Rows from block 2 of the text decoder, named by matrix and row number. Rows with one number belong to one neuron. Each number is 50 + 12 x the weight over its row's rms, rounded and kept within 0 to 99. All counts start at 0. After the name is the row's rms in percent of the matrix's.
# fc1: MLP up (decoder.blocks.2.mlp.fc1.weight, 576x192), inputs 0-95
# fc2: MLP down (decoder.blocks.2.mlp.fc2.weight, 192x576, transposed), outputs 0-95
fc1.400 094:52 51 34 52 42 57 63 51 56 76 47 29 57 69 41 38 56 62 62 53 46 50 63 40 52 58 55 50 58 69 41 41 41 36 58 59 50 66 62 37 48 79 60 65 49 64 46 51 46 35 63 48 66 35 56 47 45 65 43 40 67 45 51 59 53 43 54 55 33 56 45 54 57 64 43 63 40 58 62 46 49 67 37 61 44 46 62 25 38 49 33 54 45 75 66 55
fc2.400 094:42 43 57 66 41 38 48 46 46 52 34 41 46 49 52 44 40 47 43 46 45 60 49 48 31 43 50 39 59 33 46 49 64 65 38 61 30 66 57 53 68 48 32 51 48 58 54 52 60 33 47 46 39 64 63 50 42 49 34 54 39 31 52 37 44 36 58 43 54 35 26 37 61 55 44 23 64 65 83 61 70 42 51 61 14 56 39 39 66 55 59 27 40 57 36 68
fc1.401 093:62 56 25 57 47 27 44 67 29 42 54 60 55 52 55 30 65 59 60 52 29 45 68 28 68 41 37 73 36 50 48 56 31 33 61 47 68 73 62 48 38 53 69 64 52 69 65 57 55 52 59 56 55 60 51 59 46 62 62 55 54 44 44 57 71 37 26 60 75 57 82 61 71 48 61 43 71 29 39 32 36 37 61 54 61 65 56 42 54 38 49 45 61 61 43 47
fc2.401 095:43 55 63 67 41 49 45 36 63 43 57 38 36 30 51 58 41 40 38 67 81 53 46 72 40 43 71 55 54 51 68 58 55 31 43 51 56 38 46 44 57 61 64 58 37 51 38 51 45 67 53 48 52 38 65 45 20 74 61 42 57 55 53 27 65 52 46 48 44 60 44 59 49 37 48 36 56 47 53 52 46 51 30 36 48 48 51 34 50 46 50 24 60 50 58 35
fc1.402 104:64 50 54 58 48 40 66 71 48 74 60 62 49 47 56 58 44 70 48 30 42 55 42 31 53 49 33 50 37 30 40 38 48 62 47 68 49 51 50 61 59 56 54 57 45 44 46 46 74 48 57 50 66 52 39 31 39 77 38 45 55 46 40 52 59 54 65 68 79 57 61 70 59 41 49 56 37 42 57 41 58 44 51 53 42 58 63 56 28 46 43 63 51 55 70 69
fc2.402 103:46 50 51 43 64 55 34 59 54 38 40 72 33 63 42 56 48 36 62 41 41 45 42 53 36 18 48 39 13 54 52 44 72 32 70 44 50 42 54 49 37 28 52 43 66 61 51 30 51 64 28 54 34 34 60 61 56 56 53 71 45 49 60 56 65 33 47 74 29 58 46 41 29 43 41 48 56 27 45 73 48 42 53 62 41 40 59 38 42 60 54 36 56 43 62 52
fc1.403 095:48 61 35 63 64 60 49 42 28 45 79 39 59 50 43 43 76 63 54 53 47 45 43 54 49 74 54 48 33 42 53 56 57 38 65 49 58 53 53 57 40 46 40 66 44 27 52 48 35 55 26 54 46 48 41 26 51 60 50 25 50 55 61 53 56 56 66 54 58 36 40 41 58 33 41 57 51 51 63 46 61 48 31 55 39 74 57 30 44 50 39 47 42 47 56 52
fc2.403 095:39 34 38 68 65 66 44 41 55 51 51 23 65 64 68 34 45 50 47 63 25 46 30 43 42 35 62 35 49 51 22 50 28 78 76 45 44 70 51 52 26 43 69 66 59 53 38 71 44 41 69 61 37 35 44 30 54 38 42 45 48 50 16 53 58 70 57 49 32 41 65 48 58 49 43 55 61 59 51 45 58 44 48 57 50 52 67 48 42 26 24 53 55 62 51 42
fc1.404 094:55 62 44 54 40 56 41 60 63 63 66 46 46 61 27 46 36 48 50 60 39 53 50 48 58 28 56 54 73 48 35 60 39 31 40 54 43 44 37 55 56 61 65 52 43 30 46 53 68 50 55 49 64 62 45 37 79 68 77 48 56 40 74 54 46 17 73 55 64 50 64 59 41 71 66 54 56 49 39 66 49 65 39 40 35 52 66 55 38 53 57 57 46 36 29 56
fc2.404 093:43 37 25 32 60 48 44 57 62 29 43 68 65 59 74 21 59 46 34 41 67 37 73 43 63 60 57 72 56 52 43 82 60 58 31 58 36 38 64 49 38 54 47 47 65 43 45 40 47 60 45 54 57 68 50 50 55 51 38 41 27 68 47 84 39 42 41 65 49 46 37 47 75 56 64 44 33 51 55 56 53 40 52 62 77 48 44 54 45 52 69 41 44 51 33 45
fc1.405 092:56 52 40 43 28 50 55 33 62 56 62 72 48 75 57 50 72 56 66 56 59 65 43 49 47 39 49 71 48 28 61 49 33 41 36 66 45 58 37 48 61 43 27 64 60 66 41 60 63 69 54 78 54 50 50 52 45 68 32 38 46 69 40 53 28 46 68 48 45 37 67 37 61 58 71 52 51 61 45 38 39 52 39 61 50 49 72 59 66 59 61 65 44 57 52 55
fc2.405 098:38 47 47 34 61 45 45 65 48 38 53 43 48 44 47 56 36 40 33 51 49 54 42 45 76 60 54 38 53 54 60 42 34 46 54 62 36 66 30 37 47 61 64 41 55 39 49 39 62 41 42 46 44 40 65 70 43 27 59 66 47 45 35 69 45 57 37 53 31 66 57 41 62 53 49 57 67 54 30 51 51 50 60 36 40 42 42 40 59 79 82 42 38 54 66 53
fc1.406 101:26 66 49 46 40 22 71 53 42 66 43 87 59 54 54 57 61 50 31 59 57 38 57 56 60 72 56 45 49 50 31 57 56 51 43 43 37 60 31 56 47 71 53 35 49 57 39 52 41 52 45 41 79 68 65 40 52 55 61 50 69 59 62 50 36 24 39 65 37 33 47 48 78 38 38 65 45 71 62 48 26 28 57 52 59 44 53 34 53 54 44 53 44 72 37 67
fc2.406 106:63 48 30 45 52 48 56 60 46 51 41 45 61 49 44 69 64 62 42 32 47 56 57 60 50 49 69 36 33 58 78 35 54 58 48 47 46 74 59 35 66 50 53 32 54 47 67 40 25 47 55 28 62 69 35 37 60 46 68 40 42 45 45 66 27 58 64 49 56 53 55 47 28 51 51 59 57 55 45 40 51 52 64 18 57 32 72 56 40 40 50 60 36 89 29 65
fc1.407 101:34 22 49 54 38 65 71 39 65 57 46 42 45 44 58 46 30 52 55 57 41 57 56 49 28 44 60 42 30 54 42 66 24 30 48 39 53 65 40 67 66 44 35 64 37 45 61 52 45 29 36 59 59 56 36 37 40 48 37 63 50 56 64 58 56 37 50 36 42 33 60 75 48 46 56 63 68 56 26 49 56 58 51 49 58 59 66 50 57 62 28 37 40 30 60 51
fc2.407 100:40 59 28 26 48 51 46 60 37 24 75 41 68 36 45 41 48 53 33 44 49 31 53 35 58 43 35 67 41 59 38 63 43 66 45 35 58 68 48 41 50 37 39 60 43 58 34 66 36 39 60 35 20 45 56 56 43 70 51 68 42 29 29 70 51 35 44 73 70 41 47 57 55 53 62 52 52 66 49 52 37 39 35 52 70 47 63 46 42 57 61 45 46 44 25 73