{"encoder_arch": "pvt", "model": "image captioner", "train_examples": 101725, "translate": 0.12, "encoder_activation": "gelu", "encoder_mlp_ratio": 4, "encoder_qk_norm": true, "encoder_widths": [80, 160, 320], "fusion": "prefix", "decoder_norm": "layernorm", "decoder_mlp_ratio": 3, "residual_init": "zero_last", "final_lr_fraction": 0.05}
Rows from block 3 of the text decoder, named by matrix and row number. Rows with one number belong to one attention dimension. Each number is 500 + 50 x the weight over its row's rms, rounded and kept within 0 to 999. All counts start at 0. Numbers have three digits each. After the name is the row's rms in percent of the matrix's.
# q: attention query (decoder.blocks.3.attn.q.weight, 192x192), inputs 0-191
# k: attention key (decoder.blocks.3.attn.k.weight, 192x192), inputs 0-191
q.172 113:494546450473532470458463556608572533434561474425470469555595514545483431507443555489525488581514521527529472564468619430511525484439524608519498516475432501478464433557544613372503456552412508494492541472543538498430606431511449463532421553509480501508510516471488558527421440512538540488518511455507447486444492531471441579447612476501598378472438499582538435469508522444555455530459453455497399548410549490523530496529517527512430572579515528511540453495558519484472516513486455486486436523531516498460493471505474478585495536576383511450501465527514496555534378490513570641
k.172 101:464537468469479497444470496477523414457571495452510440538503467554410389434472507541582527527515478547510558506568535524601608513522542609496587530476530563497506533421507497499488455605522463542596544491472564476544534524484473494535521479580526441435450511490507474501370502515444572497473503452478400558459479423505539528601479523549511503478566422551460409383473485486475443468451403490518430489461478435471495491526447567536484438453474552590389610469451424512511481488555469441440510538456428485513570552533509571562491528465493554464538631440445518460494547529463443570
q.173 110:517520559517491489499445431495519587483494500508488432537489514522498435513434594535511501495398623463424532573554474522551462531481492577545512534480481519549506493439486586414471549479616509528480433467508509560641522580541507447462650507446524441496459567510550488541467476550562580451449468404536580511536589544489480555479449505529462475546531527524538550497485427473455446521470405491394475434450444531541489495419427392480545436502467528454412487495431427379522437493532505497555552482560504549478439459496438568466536484521533414455434511550515489450536566542450581469
k.173 098:440444487481491432495530474564540524436518532535576476566461555512434553495519423467454470427375515491474447565439517404412521510570465480450542505460456471501433451535432454512545510467500464466514509433530531492406586448561530529500441469519560485525443442472446564492550453550503480533495439521489444446587513536536474550426542518510565550491536521462508624503463496545550611513553571541552468606521479474590392422545427546487434466494438492453481418452480537487487466533464478423493592496471591462520397579567589388515489493469494555462523591555454503492549449501525533613
q.174 111:453517508456504492527535572408472511538619433481549481485515413511495536530440496435548536544532558511543545431452501532535406536507546474497518331484473399465580464549507534462425544562487509481535564500555512488501555484513449536560504505482432547521497547531420549513504467522492436485574513461481572473536442511448464532503602512612501520504455471438351468487508454507449413423486570429583488458541505519434566534534514522485558576450633503537493531546548465542450474604502490438518446598515553431435492498508458452614522602479513457548502511478460471556475394540440467450
k.174 102:470536560558487482556570500600532460524512510564484386488430371454404435446514534497512513536527480648482556454642591507532513510440461476500550555492483462561494541508550449421466467493479506497496525449469508546550455441535462474508475500517533547437523574582553457530488530426517536502561494552518399495370521508453527521467508491549491483619516466532480390471436494425395428365495489532397480417522563506510557439474501522496501415503555432518516493566551398482575519492472527481456571492507499527585535442541496460523451510489459532552469513456546473544531573461579531463
q.175 096:426539460431402543525541483570552531476555485586478509584558413418434419555567536543456514521525564557481526443523526477416478548431502406466517528431501504578456480465470475396476515517537541559405522630466474531491527540550545506533533501558421524479556612608547490556461500523502561517544557506490443443450500531481539587548466544539550457537438425483481430511521512570430486514398556483517481371483457541556499493437528435551464523436566517449392483499440478513504469530540505434529514571540416560502449350462508514535539572483502539533544489514481482414479494469437506515
k.175 099:422550608551478440546451401550536511486437516599445439525481560530375535454516489616577549479385524469539458458433536455592620511545482531471548485449492436443460576429474567419484524465574412585554510344496572533493460513464552450450497476512458418560476497518557562524569438523453599473548457541557484542472499504499459440509520426476443516553543488424542535528495533532553497527507502449477441463565461492440476482524448494520465442457457455463562423487467504548450524485465442438471583458464549482481453485520554515490516525467584570562481497492577438564485470540506564494
q.176 099:515479471494498475528448587526421448593531459516514497465427518424350496402518479493556455580497554462548574532464507584575591469547546498557528451557553447441554525583541446479506482520561486545505607549463469454511501503531543460427501502521520467425412495526577486506427552561571540495494524463447563514569425513503491415532557518541424532458606560477595395348488486352468434496495546514490503572452515547514517444519455541451530527595521456556539458522412508511554460555467536535539502470475598495494480502498498441537418527464489447487476529434516523441493547550490561497
k.176 103:452515425446476538564531610559543495513529594586543561505497496477507490512464548514536481463437522462468473469580489421527464533434436513426653510519494538544529600524478446452518588485568517465488532430505450408493456415515419556531431416477441503500470509526559443469504453589508494473468497446501397425468485465497470502457500523523625468471581548509575532523468570503448460587474546624473544512463450451438496436514553477548472400602463584493575533478488530474417550434417455526575571445475517566570516457497549546468403420516570500499460503496525487482553456473495464512
q.177 088:507541528430496418613489588530497531450441478526454524438534548526528448487427524449477474389416549470545434520456544521511452558414517539520486497571439526532470626453549549517562558542424524656557475564521476481394514502616449600508451529576473518500478469482462403484501547451425550572498567407529439511474473517445469441482453555523577523467442443482533518472453510434517567447482412450503493522454527495553456521542554471500448477541506569576555574585526440592585506430401413505515458463436510527499496464520452504555564491517500539526441545505491481518429444472531507521
k.177 100:373508591551445404482415518461515581539562547425476535530491422498414592466559462578447482512517540521422539524535501461567537488478493523575537464505442556479512475557574457468489479467501512513553547554540553441537499450449464480475467510466521531496495457571493425517527416451564554604539494436557540536439432550454464574499478514492484568472594465498479528506451465538470444426438529582392408503434405454472471593572490502513533492434511391540535443396539561441456522557453579543470437599513429530475465583486583553563440553497498523553543460474493444507459540483507538503
q.178 110:466475444373465512429506524483491474487516424460527430526546443443547473509564466454561551550614530514573581541480510555522469518489534623308508538563504567451492408526563529527391465525479464492521514530514459505471431498550424508468580496435480651504497517481484445464452536508483368466595576501493464480425370456486507468528429496493467502456451505508435458471480491506507489502527493530480560526506511561420452561548475549567545497433508536492511591579557499439503561475575500530491406555528541440517577546490523448500558542590473478495573489557551477529532487492459546436
k.178 092:529444482526575524569420462601472543474595544524433435474369496483502418424536485490502535607478545595503513567538506494444517544495612470495449558476410490499466540540562507436498577527526509481522518416435501389511521519523531498531540577499544418530542551495541511536481518540479489547491450443491480464471513572432561522490468547440467489569515473457470432339428453558446418504466558477470432436522459467482388564461527460518526456577486496553469601495460494530526506514466630478565435456428588531554543483490387444506472512530426506412513494455521447498529480463488554556