Weights of a small image captioner: 101725 training examples.
Rows from block 7 of the image encoder, named by matrix and row number. Rows with one number belong to one attention dimension. Each number is 128 + 24 x the weight over its row's rms, rounded and kept within 0 to 255. All counts start at 0. Numbers have three digits each. After the name is the row's rms in percent of the matrix's.
# q: attention query (encoder.blocks.7.attn.q.weight, 160x160), inputs 0-79
# k: attention key (encoder.blocks.7.attn.k.weight, 160x160), inputs 0-79
q.137 111:093168126116143115112110129106139173136174175195114169144166103152105128133123155122120120159133109128143151150170134154151105134133144093133139134098111127112161139105171120086158077160128097145140128138100141081156145157103126105109151094
q.138 092:117086128118135113088133150118151130150181131086123124106121136122123109144153122153142151124097164163104135104096140116137078161064122124092131137119110160129142113132145130143134123164161131142042145139141121144128086078127132157156181201
q.139 087:115178129150123162134102108134144089158082125144126136152123124136138149123124164082132073098117102118115129135152133154156146108166155166148126126144162110119087168080123143100156111079096124133170113104108142082127165165143135117135126120
q.140 103:115148096129154158132113083141145102153101145142175141119147142180112176099170151135158132151132120131111150124085154121126142133125139135095114127140142110171128155100137139104133074096158101114157134099128132079140155083114104134163099116
q.141 090:121188120163148167099109087098121134152115139176144125132141093165112146127148126123147103123153109130118152138140135150151129111161141126147112123098135104154115139075123124084131119123140099127179147116106108074157177131103145121134108104
q.142 103:138135106095147107099145127110127155115159137143079180164130103096156130090129103160150150155133104106128112147151138099142103184082112062120147159124117154143174105187124131122156080131111135131131122136155121119162120129122140116124127080
q.143 095:099157155115117175143093107121129127141159136162118134131117103174097184141155149140134122120132142111102189081161147126110163138122147146112118132128183111158152120089148127132082102151124126173153128165112154089102151106142129108136134091
q.144 122:146076113127133108129124157139108112093172101123115135110105142083141107123110107121141151134107146171114117172102128104093150114085115106096147139159123152122139087192125148174120164152130109160105116120144095139111082135109107107113139138
q.145 085:081146135132121112129093100139173155128158158183110184145132130158148125096122144135177091191116107156097121177139155129126095121092138091127131135127138134122175136102142109122152117188149132111145131124159118134138116162096128090120143092
q.146 093:118090121128151082141186138112094148148138129099123121138106114107154153110124082139136181138152167169121156151113127129122182142145153090149152127154112138126145132184113127129114141145144161143113091125130155166140129127165127130132127128
q.147 101:135106116135147140138165129127072120152110095134138083101090140127107113140106081115139125129130140161118148105118094144084149124153120128115184131152157124084119144129096102164099141136138150143114119131105157137114128115174131148135128114
q.148 093:107199115102122151141108095118125121152111116162123147159159141176119120104119134118117092141158102134147143161155121155173134111181149147158099094104107123138153151084119130098118143089115091119195105118116111090129155162139118078135119117
q.149 108:133104092121118075123108094157182154101168105114089138153127157139144138133132155143092136114088105131136082110127173083139106144075084104111142146134121127141196105170125142155126097159117108124109158138173123080148091085110110186125135141
q.150 113:096173145154103128133113131146159125121128147130137164148149128146119130121116170143138113141155084104163093132170160145178126103150142139156101140106114104120104120132113147078157101083128119090164123142152095095105147187122116127147114116
q.151 097:108171095125126124152121082139111130120111124133129127145173135143119122141102152110095118132151104073126140126159122097132147126161137157162098132142114089121112141124107115113102109077107119089177130140133147088144167164140150143127091141
q.152 091:129130109156137148172127094145150097133107116126139116100143123156128142141102166120128112151138155145137106124108134122147150165117109149124101146113141142156101179104142165150160153152111081112162122148146156093117138132093093071129130099
q.153 094:119133143119149085156149166109116147149126135112127106137112118098126096154135074147096162112184140122110164091140131126103135102175179147142166103101132154101127109125132120098115134114149173117106119146132144143120138119168170136157114154
k.137 100:101142096154076090143131146134108093150182165136126147145170097145116139123103155108114124161127092144132111143147125153129080121126116112128171099123134136169170139137148100123125098097147151120160120138148126071146168123145140088128150136
k.138 102:121132087111143131117164125157146117136137128110132104117133138121117164120131077114130153111180156135137117120108140142151163122124167140114131136110141147141069085098139132129134108078151070118158118162102151103101161137171122178156159141
k.139 098:154122155129135137137091151107138130119159175167101159157132156155164096141088167124138099113078112131105167168124124101095140132108119112120154085121121095112161102136153128141110148173106176128102111136122155121146101118124098083100089130
k.140 105:127119120139138146112113122164139089119132179134180167142141162166112138138093145126153117113123128140127104141097104126134144087078101109133145096154114119170094089146155139136130129133162125063105155126134112095102101145103151119133111151
k.141 093:140116130125117126139087138143104128131171149157143163135151139143128104138084160107128100153090092111119120163121124133123126094094090094104135114135121123136185122136163124136121120127119162105128139108119097088157128134128135050120128142
k.142 107:134151098132112112130140118113126144156109142109098136138179092118123164104119141169116161143146096128128111124153167123110074173103113126149100103116101126159178119119098121120180105130142116131165118130161119130167133099109148107157135125
k.143 095:113134103146106144116126151146110132151156148143166140195150154121112108153106139101154138117118126119134162121103116155098151096103130062096158128156102093139113103132147154134087131106166127119114113140141133111137152118131132116108111147
k.144 115:120129130113134120097163092138141174125108099086149101147083107116109178134173078144121137106160154148133140130135122149159094142155148173144103164141149151161098140136080127105161139110124113141120139104145134178125155127106132160137133123
k.145 097:109144121109104111117136107140155108161149152126171147128172121170128159126112157153111135153145126173097125161162139126161057115071122129145133112142150155161156149119140092117148105115137120143101138140140114117157124142116143116107103154
k.146 106:146140121152149140115165091105116138144111112055130113095103089109115217129134090105135141117109164141140103117108137165107142123143153152119117181105134138158103123136132112151145108125122148148148109121115127127108133090179130180156163125
k.147 091:152126138126143103112119146127131128158118105116116084140064128097097136135146122095115100076134160138172158075115120161116177097132155163130129164141141114141108165128086106132126143133100131173109100131109150134110127136168133178128113091
k.148 101:151116136144119122142086116122109129107153142174129160161135136129125092123097187106120117127068115141125146163127125123104100102115092114127137096121130088138183141166156125141117109157102144129097129099139140141155086137123125082132126141
k.149 097:121166110150126096110177093118138122118126131078165151139119147111119130136128101173164180128182101138141072156144128125149099157102123152155105139135114147106107143103115156128134134066150091097173136169143082120116137135117133130146125142
k.150 111:126120143155131148174102136106119120094150144178101208134168118135126116166092187155134126143112099110136124146179125110127103166150093134126126080146134114088161131159154103149136123148117153118142154110117089139140097126092132091160130123
k.151 097:163052138152160109152091130131099119121148140172120167134166134114143102101101166146143130107115111130158123165140117102104127144134101087127117096109141104094152147138158128153103126135110168125106141145129125099124103117132109138097109120
k.152 088:121111129140115140106132128154168117101170109180198146139114150154164117106095095146149111131069152113113086170142116120145098113101146096113113132154115119141121121162153156100105154154108154087112144119123134141144104174135103127064121108
k.153 112:138120149133108144133154142088078147145106118084089095093133100110140147166121127076094096135133142127165135098135134141115166132161115147124129112083144111100101149110133106142118111127148118154166082136098177081124137120196120123156162141